{
  "arch": "vit",
  "model": "image classifier",
  "dataset": "retinal OCT scans (Kermany 2017)",
  "train_examples": 98430,
  "image_size": 48,
  "crop_scale_min": 1,
  "horizontal_flip": true,
  "translate": 0.12,
  "targets": ["finding"],
  "num_classes": 4,
  "norm": "layernorm",
  "norm_position": "post",
  "hidden_act": "silu",
  "mlp_ratio": 2,
  "head_dim": 32,
  "fused_qkv": true,
  "bias": "all",
  "qk_norm": true,
  "parallel_block": false,
  "dropout": 0.05,
  "inner_norm": false,
  "moe": "soft",
  "drop_path": 0.05,
  "num_experts": 16,
  "moe_every": 2,
  "expert_mlp_ratio": 0.5,
  "slots_per_expert": 2,
  "shared_expert": true,
  "patch_size": [8, 8],
  "conv_stem": false,
  "layers": 8,
  "width": 192,
  "positions": "learned",
  "pooling": "class_token",
  "label_smoothing": 0.1,
  "loss": "cross_entropy",
  "residual_init": "none",
  "optimizer": "muon",
  "muon_scale": "spectral",
  "learning_rate": 0.012,
  "momentum": 0.85,
  "nesterov": true,
  "orthogonalizer": "newton_schulz_5",
  "adamw_lr_other_params": 0.0022,
  "max_steps": 23400,
  "batch_size": 64,
  "epochs": 15.2,
  "lr_schedule": "cosine",
  "final_lr_fraction": 0,
  "warmup_steps": 4680,
  "weight_decay": 0.03,
  "adamw_weight_decay_other_params": 0
}
Rows from block 3, named by matrix and row number. Rows with one number belong to one attention dimension. Each number is 50 + 10 x the weight over its row's rms, rounded and kept within 0 to 99. All counts start at 0.
# q: attention query, key and value (stacked) (model.blocks.3.attn.qkv.weight, 576x192, the q third), inputs 0-191
# k: attention query, key and value (stacked) (model.blocks.3.attn.qkv.weight, 576x192, the k third), inputs 0-191
q.33:47 57 58 32 40 51 60 43 42 37 60 50 38 53 64 33 73 47 43 48 62 43 44 44 67 32 51 46 40 56 62 53 60 54 46 53 55 37 57 40 49 55 48 63 58 70 53 51 34 61 31 51 69 40 49 48 53 59 62 61 39 36 27 62 50 52 35 66 47 48 61 48 46 50 46 53 58 53 51 60 46 45 51 44 61 62 44 64 46 64 50 66 46 41 56 42 63 50 53 54 43 28 22 39 40 33 48 46 55 56 44 49 63 79 52 35 34 57 55 49 54 40 60 39 55 45 51 53 46 35 34 56 55 39 48 51 56 60 65 55 57 49 33 38 52 61 64 53 42 41 50 47 50 47 49 50 56 56 58 65 44 60 48 48 49 29 54 36 57 65 53 51 64 61 54 30 41 60 42 62 31 58 61 41 37 46 52 51 52 48 67 49
q.34:75 28 47 45 50 46 64 55 54 69 48 46 58 53 40 57 55 49 35 47 61 47 52 43 61 53 41 41 60 51 22 53 51 57 40 60 45 41 48 41 50 36 48 44 45 47 51 47 73 66 43 53 42 41 54 49 71 52 57 67 42 65 48 47 48 70 48 52 37 44 43 41 46 55 61 53 38 43 40 72 81 42 74 51 59 35 40 49 42 63 33 76 55 59 53 46 45 60 54 45 54 39 40 57 49 58 61 36 59 49 42 30 54 56 43 50 48 32 44 48 42 58 56 51 45 45 54 38 52 47 45 51 37 38 56 44 51 65 56 57 34 37 53 60 38 59 45 40 62 49 54 57 34 45 51 49 54 40 49 61 30 58 20 58 41 49 56 52 49 46 43 52 60 71 42 55 48 53 50 63 59 52 49 58 40 48 44 59 44 43 61 64
q.35:40 65 60 56 56 59 49 56 67 43 37 49 46 50 48 50 51 48 49 41 56 60 48 53 53 60 64 64 42 63 34 56 23 51 56 47 42 37 60 55 56 51 32 81 41 51 40 39 56 44 61 48 28 64 54 49 64 46 39 59 34 42 52 21 47 44 65 43 48 63 61 48 62 41 45 50 53 39 53 45 43 40 52 59 40 47 55 30 44 40 65 55 56 55 50 60 54 61 44 41 44 48 44 51 57 47 55 54 63 35 50 70 49 75 50 60 66 49 55 46 39 44 58 47 46 55 65 50 58 33 64 43 47 44 60 49 60 47 28 42 47 35 22 52 44 47 58 55 50 64 51 59 44 44 49 38 49 58 49 50 48 43 61 56 36 53 53 81 65 51 61 31 48 36 59 47 47 44 61 47 36 42 50 54 45 56 29 46 46 52 45 58
q.36:53 63 68 51 60 52 56 59 38 50 36 51 36 47 39 53 40 40 38 40 33 45 44 50 57 45 29 50 45 43 62 64 64 58 39 48 43 52 47 50 46 63 53 41 63 42 39 34 28 54 62 54 55 47 50 64 44 61 40 55 32 51 44 55 58 56 53 61 63 54 65 52 57 61 23 46 41 25 47 44 52 71 60 56 47 68 63 60 58 52 53 44 60 60 53 50 57 59 39 50 65 29 53 53 55 50 60 66 49 40 54 56 36 50 48 51 53 51 43 61 44 53 45 53 41 49 37 57 57 57 54 45 57 55 59 51 37 43 63 39 53 54 53 41 43 58 58 37 68 55 53 48 58 53 56 66 41 44 48 53 43 47 45 35 62 72 41 24 63 56 35 66 49 25 43 47 36 62 41 55 53 62 50 54 46 52 66 58 56 42 24 36
q.37:56 39 42 57 35 44 68 41 39 44 50 53 41 49 57 69 50 61 56 41 58 74 48 44 63 55 42 45 45 46 51 51 70 49 49 49 30 54 68 38 39 48 39 27 61 57 52 58 55 50 64 47 49 47 73 55 61 56 47 42 39 61 61 50 59 50 32 58 49 56 45 55 56 51 35 45 57 49 52 54 52 51 51 51 54 43 35 48 67 46 53 46 66 50 60 55 67 58 57 38 39 60 78 58 49 47 36 48 54 60 39 46 54 41 56 49 65 44 49 52 45 66 54 54 28 44 59 43 37 40 50 54 66 82 49 41 44 55 37 49 31 37 44 45 35 40 57 43 59 37 48 49 44 37 43 48 50 56 44 53 52 59 21 58 55 52 45 44 52 43 58 67 39 58 35 59 47 39 23 45 31 54 48 45 51 46 55 54 62 38 65 48
q.38:41 53 54 34 64 52 43 52 41 45 57 47 54 54 58 35 50 49 45 58 42 55 67 55 50 57 48 46 52 42 60 46 61 58 42 43 61 52 41 61 47 42 52 60 41 40 48 41 24 48 64 60 46 48 44 58 48 47 44 47 43 46 60 51 36 58 56 32 44 41 53 40 51 64 41 46 56 42 54 27 45 53 51 77 40 73 44 40 55 51 51 63 41 42 36 46 79 50 48 53 66 55 62 47 64 57 39 49 48 56 51 56 37 60 52 45 25 52 55 61 45 50 53 55 58 52 46 69 51 59 55 50 50 61 48 41 55 44 57 47 54 59 37 55 76 42 35 60 38 45 55 39 52 49 52 50 40 58 58 66 43 46 69 59 64 40 60 50 71 40 54 65 49 28 69 38 69 44 36 36 30 51 56 39 56 54 42 51 30 47 25 47
q.39:59 49 50 51 56 50 60 61 42 57 31 47 49 41 45 62 49 46 32 50 60 49 36 42 43 49 53 52 50 48 52 75 50 62 33 62 44 44 43 51 36 46 46 36 62 56 62 58 66 42 68 50 49 50 45 45 54 38 49 45 59 48 24 41 53 64 47 54 45 54 43 47 55 60 53 44 36 35 52 60 51 44 50 43 57 52 77 74 54 61 40 32 49 62 62 74 22 41 57 51 37 40 46 55 62 47 49 65 59 38 56 40 36 36 34 41 59 53 30 52 65 52 60 55 44 60 33 38 49 48 43 43 61 46 43 44 37 59 52 42 51 60 56 61 26 58 48 50 63 49 43 63 60 52 57 57 49 41 42 51 44 52 53 29 33 63 45 36 35 71 47 49 50 51 47 70 44 43 60 50 57 49 61 56 47 57 67 53 55 62 63 46
q.40:56 56 39 61 68 46 33 54 47 52 35 56 46 61 33 54 52 37 39 52 44 31 44 57 49 57 57 56 50 56 57 35 57 49 68 67 53 70 46 49 49 52 59 44 25 52 60 64 74 44 48 36 51 64 53 51 57 32 59 68 76 52 54 60 47 43 29 39 59 54 34 46 38 49 68 55 53 72 49 57 46 39 37 44 52 33 47 51 58 44 47 42 60 44 43 61 41 30 62 61 53 67 55 39 45 50 39 51 37 56 63 43 58 25 56 55 46 59 49 59 55 53 54 42 52 45 45 51 54 45 50 45 40 41 40 53 40 55 52 47 58 57 63 52 60 29 57 67 61 40 34 46 63 35 55 45 65 49 36 47 53 43 55 50 49 55 32 54 25 50 54 43 45 63 44 50 60 38 51 40 60 62 41 47 49 48 45 36 58 45 66 54
q.41:66 36 58 57 48 50 47 34 53 67 46 63 67 54 29 43 47 50 59 52 31 36 48 38 49 32 54 40 59 45 51 53 55 46 48 42 37 58 55 65 50 36 60 56 53 39 76 46 74 44 51 52 55 51 69 68 45 43 54 51 37 64 62 49 43 53 56 52 50 44 57 37 47 35 71 41 52 65 50 40 68 52 68 58 50 59 43 48 52 38 38 60 72 69 41 39 30 69 45 49 41 54 50 38 54 39 45 56 41 42 47 53 53 37 58 37 64 57 48 56 30 55 35 43 39 44 48 43 51 55 60 57 38 45 42 59 45 46 48 48 36 59 43 38 47 63 30 59 54 55 58 71 51 50 58 44 70 47 46 45 53 36 46 64 60 59 55 47 54 52 61 32 37 60 43 40 57 53 51 49 73 49 52 55 39 48 46 43 41 53 43 53
q.42:43 48 62 46 55 55 50 46 42 46 57 36 39 51 45 52 45 53 70 40 64 75 55 54 39 50 49 33 37 49 33 50 37 46 57 60 48 50 69 50 49 40 38 45 55 59 45 65 66 57 57 50 46 57 43 57 62 50 49 58 41 37 45 68 59 54 40 47 44 58 39 51 54 47 45 55 33 45 52 53 56 58 60 47 52 55 37 50 36 46 47 42 48 53 66 63 67 58 43 41 30 49 37 66 51 47 55 51 52 50 39 70 60 54 58 59 70 57 43 37 56 56 61 56 53 69 50 63 50 41 52 51 43 67 70 43 56 38 28 51 59 46 16 64 35 54 57 55 54 50 35 55 51 42 54 48 45 49 57 62 41 51 52 53 41 49 43 57 55 43 77 48 45 45 50 43 44 32 37 36 13 47 55 36 50 41 43 43 61 42 63 37
q.43:52 51 47 70 53 24 60 53 59 37 44 43 58 61 56 54 49 61 60 47 45 56 51 44 59 49 44 69 51 55 40 57 20 47 44 45 43 47 45 59 59 40 49 56 52 52 38 52 43 50 41 50 50 49 52 38 49 70 34 39 42 47 70 28 49 55 46 61 44 53 56 51 38 27 44 37 49 53 45 37 60 39 49 57 49 66 59 34 61 40 52 59 60 50 59 21 71 46 49 50 49 43 65 50 38 45 41 48 56 46 36 57 57 61 71 55 57 43 48 48 51 60 25 56 33 45 62 48 53 41 44 48 52 35 49 51 55 34 30 46 50 36 49 43 50 51 56 48 55 57 55 67 35 49 54 42 66 57 32 54 57 48 57 75 52 53 68 52 69 48 62 48 47 41 62 70 45 54 63 56 49 37 38 62 64 56 41 41 43 60 52 56
q.44:45 56 54 49 42 53 57 35 60 45 61 58 60 50 63 52 44 62 52 55 43 78 41 65 48 49 51 59 39 45 47 57 66 52 34 46 57 48 52 54 54 48 53 38 51 54 44 50 08 52 36 45 46 17 55 51 39 42 73 44 53 40 35 66 54 59 55 37 41 54 43 64 51 46 42 49 70 56 53 39 51 51 30 38 47 59 54 48 47 55 60 61 54 45 48 36 45 53 49 67 64 51 44 62 62 57 53 33 52 55 57 43 57 61 45 47 51 59 46 41 66 55 33 55 45 47 45 48 46 46 49 63 47 42 50 47 73 69 54 48 59 61 78 56 47 60 52 44 28 37 57 58 49 48 24 40 51 44 47 33 44 52 42 50 67 48 45 44 63 46 48 57 51 60 31 55 50 46 53 63 52 38 57 45 40 41 58 49 51 41 49 40
q.45:52 35 47 61 57 35 66 33 35 58 54 44 47 40 51 52 40 66 56 56 76 82 68 42 63 40 37 36 45 35 40 48 61 37 56 53 38 62 50 49 45 47 64 33 64 56 42 68 58 52 38 52 50 64 38 47 55 44 45 50 49 56 46 50 60 40 58 52 54 52 36 56 59 45 52 59 45 29 46 51 46 45 41 34 66 41 33 59 47 47 44 22 46 56 65 60 50 59 65 35 48 60 48 75 49 39 71 54 50 63 31 44 45 38 56 63 57 36 47 44 69 55 62 53 50 39 57 45 48 58 50 54 61 66 62 39 47 46 35 63 61 36 45 53 47 48 55 41 43 38 44 50 38 44 56 64 46 45 41 45 54 62 56 54 56 47 43 52 41 45 48 64 61 43 47 33 49 44 46 40 64 52 48 45 64 50 60 61 48 46 47 49
q.46:30 51 33 59 50 47 58 62 41 51 51 36 33 52 56 53 58 52 54 44 42 64 47 63 40 52 56 53 50 58 44 53 40 47 38 54 65 43 50 48 37 45 56 40 58 51 33 53 57 47 47 50 55 37 49 37 62 54 43 32 41 69 43 37 65 52 41 53 44 50 49 68 39 73 44 39 60 68 40 49 37 58 36 42 37 75 53 56 70 54 55 46 50 70 37 62 61 45 47 43 48 50 52 64 60 41 29 53 44 58 53 65 51 44 59 49 45 53 59 46 59 60 48 49 47 28 70 62 51 34 43 49 52 57 39 67 37 44 35 53 42 67 55 53 40 45 56 49 65 45 45 44 50 52 57 57 47 63 54 54 57 39 45 77 41 47 33 61 57 51 65 47 49 36 43 66 52 46 25 40 43 47 42 64 37 55 64 30 56 51 55 47
q.47:60 37 56 56 38 57 45 55 69 49 53 55 41 36 52 47 50 42 39 48 44 20 58 41 40 71 58 58 55 47 76 48 48 39 66 52 52 38 44 63 45 53 39 53 41 43 66 38 59 51 49 57 42 51 50 45 32 49 37 57 59 46 62 49 62 42 60 51 57 50 48 52 66 55 51 72 45 54 55 49 38 61 56 69 35 37 51 45 64 40 37 26 39 56 29 38 37 54 64 43 44 55 55 33 40 53 58 48 55 56 64 52 55 57 47 59 50 56 63 42 29 39 49 42 60 33 55 37 46 62 57 58 51 50 30 60 52 51 53 44 52 42 38 55 64 37 33 54 65 49 47 57 46 71 50 52 56 58 64 36 56 49 50 48 40 43 57 65 37 42 42 54 37 57 60 42 53 37 58 51 62 60 62 40 67 44 45 61 34 53 41 52
q.48:30 58 51 59 50 51 41 46 50 38 62 50 36 36 54 49 55 59 60 40 45 48 53 45 49 51 50 51 44 67 51 26 26 56 51 47 66 48 38 51 58 48 36 65 54 47 45 45 46 59 28 55 63 41 40 65 50 62 52 43 52 50 73 57 54 38 62 49 64 48 43 57 67 42 58 80 41 49 42 54 45 73 48 42 37 55 47 50 50 49 53 52 65 52 31 55 55 55 45 42 55 35 27 38 45 63 50 48 42 59 55 58 55 59 58 63 54 33 77 64 30 37 49 48 59 48 55 53 48 52 29 52 43 51 54 69 50 42 48 48 67 38 51 43 59 34 52 44 55 56 43 50 35 57 34 49 47 59 70 44 59 50 43 69 46 51 55 61 58 34 34 47 53 58 30 43 31 54 50 63 50 47 50 57 55 52 44 50 40 39 40 53
q.49:50 49 48 59 62 44 41 38 43 61 40 48 78 53 51 48 49 44 69 69 30 73 44 49 44 45 54 48 45 51 45 55 35 54 48 54 45 59 49 49 51 43 62 73 51 42 65 49 48 47 55 36 62 45 62 52 50 71 73 26 59 52 62 50 39 43 51 48 46 55 51 52 34 38 57 32 53 48 51 39 46 35 70 54 60 51 47 64 54 66 53 59 67 47 49 50 44 45 34 52 64 70 59 25 47 47 45 49 54 47 43 47 55 50 51 54 58 47 61 57 78 47 43 34 38 50 49 39 54 59 47 49 44 63 55 44 45 40 34 63 42 63 39 32 73 40 45 46 32 56 39 34 34 50 45 41 41 49 42 43 48 57 49 47 72 52 47 32 41 46 63 43 42 50 47 60 55 66 55 38 54 44 43 54 51 46 43 58 61 48 60 50
k.33:49 51 39 59 33 34 48 40 53 77 45 43 51 44 39 44 42 48 55 49 43 46 60 62 67 45 56 63 46 31 50 53 39 56 53 39 51 60 63 53 70 64 53 51 45 35 57 46 39 39 61 45 60 64 48 56 46 41 64 49 59 59 54 41 41 46 58 42 54 61 69 49 56 43 32 65 45 53 41 40 38 42 47 30 49 49 53 43 40 55 50 56 69 48 39 55 30 53 30 50 49 32 69 37 50 58 64 46 40 38 47 60 41 34 48 51 69 49 49 60 45 63 54 60 43 49 39 39 62 51 47 50 48 53 44 57 53 52 45 61 49 56 42 63 60 67 48 51 67 54 50 60 46 45 50 55 60 67 58 32 27 48 46 55 54 75 43 58 50 60 25 54 50 57 47 61 37 56 56 59 51 54 30 53 33 56 53 50 52 68 33 29
k.34:65 73 37 60 34 58 42 57 34 25 55 51 45 54 52 63 41 49 73 66 53 68 45 43 33 62 56 67 53 38 43 43 36 38 50 38 53 42 42 57 54 59 36 70 30 50 45 62 42 54 47 53 59 65 67 62 56 47 55 55 61 51 60 57 50 57 54 25 50 42 51 53 53 46 44 26 43 60 58 53 43 66 61 43 44 65 39 37 54 49 44 36 50 51 29 40 49 44 43 54 54 38 51 44 54 46 67 52 52 50 51 51 52 46 62 49 41 46 46 49 49 54 26 57 41 57 61 65 55 63 53 42 54 83 39 48 57 41 44 56 51 59 49 70 46 48 44 60 34 54 51 36 43 64 42 50 45 50 44 60 33 49 59 47 44 61 35 61 44 43 50 53 62 44 37 49 65 48 58 63 38 47 45 55 51 59 53 44 28 47 52 53
k.35:42 52 50 40 71 37 53 64 58 55 39 71 48 59 42 34 36 57 36 47 62 49 55 33 63 33 50 41 47 64 58 34 60 37 65 46 43 48 32 52 48 51 56 48 46 28 45 47 53 42 49 62 49 60 44 44 50 66 50 57 59 51 41 71 54 45 37 52 57 66 57 45 48 36 76 56 43 51 50 44 56 48 28 50 51 52 73 63 43 37 52 33 54 53 53 45 38 45 54 52 60 46 48 33 37 41 54 50 50 40 69 44 43 59 51 57 53 55 63 47 64 51 39 56 31 60 54 43 63 44 57 45 56 46 51 46 52 48 54 59 51 31 48 35 49 51 48 46 73 77 36 52 53 54 52 59 37 49 51 51 59 43 56 42 52 36 70 46 29 68 49 44 48 63 39 51 47 43 45 43 57 49 49 61 57 62 58 38 63 39 75 50
k.36:70 51 41 54 32 50 50 44 57 60 40 37 53 42 53 32 54 49 47 54 52 56 51 57 61 58 47 50 74 43 52 48 63 55 56 49 39 59 74 67 55 38 58 41 66 41 56 56 62 48 43 51 47 45 53 64 60 39 79 44 58 45 58 65 56 56 44 56 52 46 49 55 52 49 25 52 66 51 42 54 42 44 57 32 62 47 68 52 47 50 54 52 33 67 48 45 51 47 46 53 48 63 63 58 43 38 47 42 66 50 49 56 59 38 45 34 44 53 51 48 37 55 24 44 55 52 54 37 46 40 44 51 36 35 45 61 61 39 50 57 36 54 53 28 60 41 68 56 44 39 55 40 43 43 58 42 73 43 60 50 60 52 49 45 58 51 35 50 63 35 28 55 39 54 41 43 54 64 72 44 59 38 36 51 42 52 31 47 61 43 45 66
k.37:43 43 36 45 41 51 60 68 40 48 56 38 30 52 54 42 56 46 60 52 32 40 47 54 55 58 60 54 49 59 47 50 42 43 36 50 67 54 55 55 53 53 57 63 51 64 67 53 54 30 60 42 59 56 42 59 44 51 73 36 66 45 49 46 42 54 52 51 56 41 31 52 56 52 58 56 53 54 53 60 45 52 56 51 44 69 41 55 55 49 53 24 42 46 37 42 57 57 48 64 58 42 43 63 13 40 56 55 64 53 39 62 43 39 55 45 33 54 39 42 64 45 35 60 58 40 54 59 42 49 34 58 65 65 54 61 61 45 45 66 47 67 59 54 29 46 46 44 36 43 62 56 43 62 54 57 60 58 57 50 42 51 37 51 50 38 35 38 49 69 44 50 55 40 60 55 62 64 42 46 42 17 61 39 55 48 49 59 47 35 50 64
k.38:69 45 44 68 45 52 50 50 58 63 36 43 58 52 49 46 50 43 36 48 56 36 61 70 64 58 47 48 42 50 29 33 63 46 53 65 37 72 63 42 57 58 56 60 48 60 61 61 78 50 45 56 39 39 54 44 55 60 41 67 49 27 61 42 32 31 55 48 53 51 56 48 57 68 39 48 52 43 52 37 51 41 67 40 57 35 63 56 54 62 37 55 47 50 60 65 28 55 36 65 41 53 49 45 43 49 46 50 61 51 43 53 55 40 38 42 55 49 55 40 39 53 30 42 46 56 72 46 52 42 51 41 38 49 57 49 49 49 55 44 48 66 49 46 51 69 56 46 50 57 58 48 65 60 59 47 56 48 59 39 49 44 40 52 41 61 52 50 57 37 42 24 45 65 54 49 52 27 50 41 65 44 57 42 33 51 59 56 51 48 25 41
k.39:49 49 62 49 53 44 49 41 50 45 39 59 46 45 60 42 51 64 50 50 52 67 36 39 43 56 49 57 72 41 65 63 44 51 57 37 51 35 43 59 49 44 29 42 40 30 54 53 29 64 45 39 60 58 52 72 51 39 59 47 32 52 32 67 60 64 56 40 39 57 48 55 51 21 45 41 46 55 50 51 43 67 53 55 57 55 52 58 49 47 40 48 47 56 52 38 57 43 48 44 53 45 52 55 70 55 64 47 40 55 44 45 57 52 42 49 49 46 56 42 48 39 66 53 63 42 55 40 53 64 63 55 48 60 46 50 47 54 54 60 49 41 64 58 47 42 46 59 37 38 57 46 44 46 39 38 59 42 46 53 63 64 63 42 50 44 37 76 33 43 54 84 62 37 33 33 42 57 47 33 67 44 34 58 55 52 48 50 61 53 63 71
k.40:38 47 67 33 64 59 59 47 42 46 53 53 44 46 57 64 50 56 38 56 58 64 57 44 35 46 38 55 40 49 44 52 48 62 49 67 60 26 30 56 37 51 32 44 62 60 42 58 33 59 41 62 44 48 56 46 59 57 26 44 39 49 31 37 49 65 56 43 47 52 44 37 51 51 63 59 48 48 59 39 54 69 38 70 41 47 32 39 56 32 55 48 55 38 31 60 76 47 58 46 60 59 51 47 55 48 53 37 40 44 64 51 47 59 59 44 55 52 52 37 48 48 74 53 54 38 35 44 46 47 52 55 64 52 60 40 42 52 69 53 73 45 50 54 40 47 43 60 44 48 50 46 39 57 41 46 48 41 53 54 56 54 37 47 44 57 55 49 40 60 82 56 52 50 55 28 39 53 36 62 30 53 54 59 60 51 46 61 47 58 49 65
k.41:41 53 46 36 59 62 58 47 56 27 61 63 49 44 53 47 47 54 38 57 42 55 47 51 45 62 54 38 44 51 59 48 57 51 43 71 59 47 47 36 61 49 41 32 46 45 31 49 50 51 25 67 61 30 51 58 41 47 45 52 56 39 65 45 71 35 56 47 65 39 44 44 67 68 67 61 59 41 57 54 37 49 50 49 51 80 43 42 55 44 58 65 29 42 41 55 64 53 58 62 58 55 38 51 55 34 33 47 45 52 58 53 42 66 66 58 46 57 60 46 31 50 48 43 40 65 44 55 41 44 38 39 53 44 34 46 74 35 48 45 42 70 45 43 50 50 50 44 33 43 67 41 45 45 42 51 46 42 49 61 54 54 54 49 51 36 52 48 62 59 61 59 48 52 43 52 78 61 52 54 48 54 54 59 40 49 56 46 31 58 61 51
k.42:44 49 37 32 43 26 64 50 41 70 61 62 38 55 42 39 50 57 64 39 39 36 60 46 51 37 47 49 44 51 46 50 42 53 49 55 66 64 50 45 53 49 61 61 34 43 58 57 65 58 58 54 50 66 38 62 50 62 64 41 57 61 37 63 56 42 49 49 60 43 34 42 51 31 65 72 43 60 49 54 53 53 45 55 40 64 56 51 44 37 49 41 58 36 38 43 49 67 44 58 63 47 39 48 36 44 52 59 56 61 58 55 35 43 41 48 39 53 48 57 86 44 42 58 50 63 60 53 55 49 43 52 65 57 41 51 45 57 54 67 38 54 43 54 49 52 52 30 48 46 50 41 37 63 46 61 48 49 63 45 48 48 58 54 57 36 35 42 34 60 51 41 59 60 65 30 44 52 60 28 49 22 52 42 47 51 53 52 49 49 60 69
k.43:64 58 45 50 72 62 58 63 56 40 53 49 48 52 39 40 46 52 54 64 56 35 54 51 62 49 66 27 52 65 56 63 58 40 42 48 41 47 47 61 56 56 70 37 68 52 47 49 47 28 76 54 59 51 58 54 31 51 46 50 59 51 42 53 53 44 40 41 52 64 69 58 41 37 63 50 49 49 56 51 64 25 44 46 55 60 46 49 52 56 51 50 42 38 49 40 37 42 54 30 58 59 49 37 42 27 59 40 50 45 47 60 46 40 49 57 36 49 47 57 50 36 45 55 40 47 33 53 47 48 52 59 61 31 48 41 38 50 35 49 42 51 37 45 55 41 39 56 79 46 44 46 71 46 52 61 40 50 42 55 41 48 50 49 65 43 64 40 58 60 34 43 51 43 44 79 62 63 42 72 38 52 51 56 65 47 47 46 54 55 67 44
k.44:52 53 39 52 36 49 34 42 37 80 39 42 46 46 57 60 52 45 45 45 41 54 56 57 67 47 58 51 34 52 59 62 50 48 55 54 33 52 55 52 50 45 51 48 56 77 42 44 39 34 58 52 57 47 49 66 41 59 40 47 33 65 28 48 32 46 44 55 44 51 47 42 49 48 23 48 54 27 46 47 50 43 60 38 58 51 53 46 46 59 75 35 58 63 44 36 47 45 50 51 20 52 47 57 53 67 52 69 44 49 39 69 32 53 38 58 48 69 50 51 58 51 48 42 50 44 55 51 55 51 47 57 42 56 50 60 37 47 51 49 50 56 59 43 66 57 57 61 44 58 70 54 61 38 47 40 51 56 47 69 51 56 36 55 54 53 64 43 62 42 35 38 58 60 62 35 39 47 51 62 56 42 48 39 60 55 76 54 58 57 47 28
k.45:53 57 49 40 20 45 64 54 44 48 54 44 58 50 44 62 72 62 48 50 61 52 33 55 39 63 36 53 48 61 51 57 35 48 55 62 66 48 39 37 42 49 48 62 52 60 63 46 68 54 53 60 58 63 53 43 57 48 66 37 46 54 51 41 53 58 39 58 46 44 24 57 40 56 54 36 45 49 53 74 44 64 58 70 45 50 35 58 51 35 46 44 57 43 47 53 63 53 55 37 48 45 49 47 47 37 45 63 78 50 28 59 44 36 38 49 57 24 32 56 60 67 59 49 59 43 50 46 47 53 44 65 51 60 61 49 45 58 63 55 42 46 54 58 29 40 47 49 26 39 52 64 41 65 44 44 48 52 54 50 46 54 52 48 42 45 47 48 45 61 50 44 63 33 67 45 37 58 35 31 60 43 55 37 61 45 38 58 49 51 57 47
k.46:53 23 48 44 57 42 62 68 56 60 60 57 42 43 74 55 55 49 53 47 50 29 50 53 64 36 59 45 60 49 43 60 52 49 32 47 56 66 55 48 35 58 30 43 48 55 60 44 46 60 62 58 57 48 60 53 44 54 57 48 53 35 34 48 27 41 60 57 44 51 38 50 49 31 60 55 44 48 43 67 54 39 48 43 49 43 46 71 69 53 53 31 54 54 74 44 42 59 52 36 64 44 48 50 29 48 41 34 36 53 44 48 51 38 59 46 46 45 41 44 60 38 57 54 56 54 54 63 44 54 26 44 67 52 55 46 38 54 57 70 64 47 42 41 41 56 55 49 56 63 47 45 74 40 46 70 58 57 54 52 53 45 34 51 48 53 59 45 35 52 49 53 52 57 57 56 48 50 29 45 28 47 60 40 54 61 37 54 74 45 54 44
k.47:40 59 50 48 81 44 43 63 60 37 53 49 49 45 56 37 51 36 46 49 58 46 52 34 29 49 31 50 44 54 54 67 56 46 54 53 58 49 48 55 38 40 50 48 51 46 35 35 59 50 55 49 51 52 41 37 57 38 42 66 57 40 77 30 26 50 49 51 64 56 65 54 54 84 71 47 53 52 46 37 40 45 26 52 59 45 43 46 58 38 39 62 60 59 47 56 47 53 45 56 62 42 63 39 48 41 37 60 58 58 68 13 60 55 59 38 56 54 49 49 46 47 59 56 58 45 42 55 51 43 57 62 57 51 53 50 53 62 37 43 54 47 45 54 66 53 46 56 64 42 41 66 46 40 46 50 39 51 55 39 65 49 37 39 43 40 43 58 52 59 64 50 51 49 45 53 49 31 63 52 50 64 63 62 45 48 51 50 39 46 59 44
k.48:43 32 40 60 47 61 23 60 46 55 61 57 64 53 33 53 64 23 56 43 53 40 59 47 49 45 54 63 49 62 45 52 42 53 47 44 61 53 49 48 39 52 39 61 62 63 51 39 43 61 59 54 46 51 61 43 37 44 51 65 64 54 68 51 39 55 56 60 52 51 67 34 44 55 53 44 45 52 49 65 67 35 37 46 29 38 42 41 71 53 45 40 72 47 46 27 56 61 62 47 55 31 44 35 45 43 38 55 57 51 44 45 54 66 56 48 52 36 48 53 54 50 53 59 45 57 36 63 45 34 50 52 67 36 62 55 45 62 54 39 52 31 37 54 66 53 46 53 58 71 43 45 46 48 40 42 59 61 50 43 57 43 29 60 52 59 58 28 56 47 46 35 32 53 54 54 50 44 39 65 32 63 56 63 60 44 48 49 50 48 57 51
k.49:63 37 32 54 59 69 44 48 42 46 56 62 51 50 55 57 48 47 37 49 37 39 43 47 50 67 46 33 58 49 53 57 25 46 40 63 47 51 38 45 58 47 61 60 66 41 49 50 31 52 59 41 60 48 24 65 51 49 47 39 38 54 45 40 67 42 64 53 56 41 35 51 51 55 50 72 35 43 47 41 49 46 45 59 54 63 46 40 55 39 60 53 42 20 55 61 70 41 47 61 45 62 31 56 63 55 68 51 38 50 49 66 67 48 51 57 63 38 56 62 57 34 41 46 54 57 47 42 49 65 45 27 54 37 48 41 54 48 45 58 52 67 47 70 49 39 42 45 55 51 54 33 53 58 60 51 30 61 45 32 55 59 56 56 50 42 69 41 60 44 45 46 52 51 65 53 52 50 44 55 62 33 53 54 62 49 42 57 62 50 31 44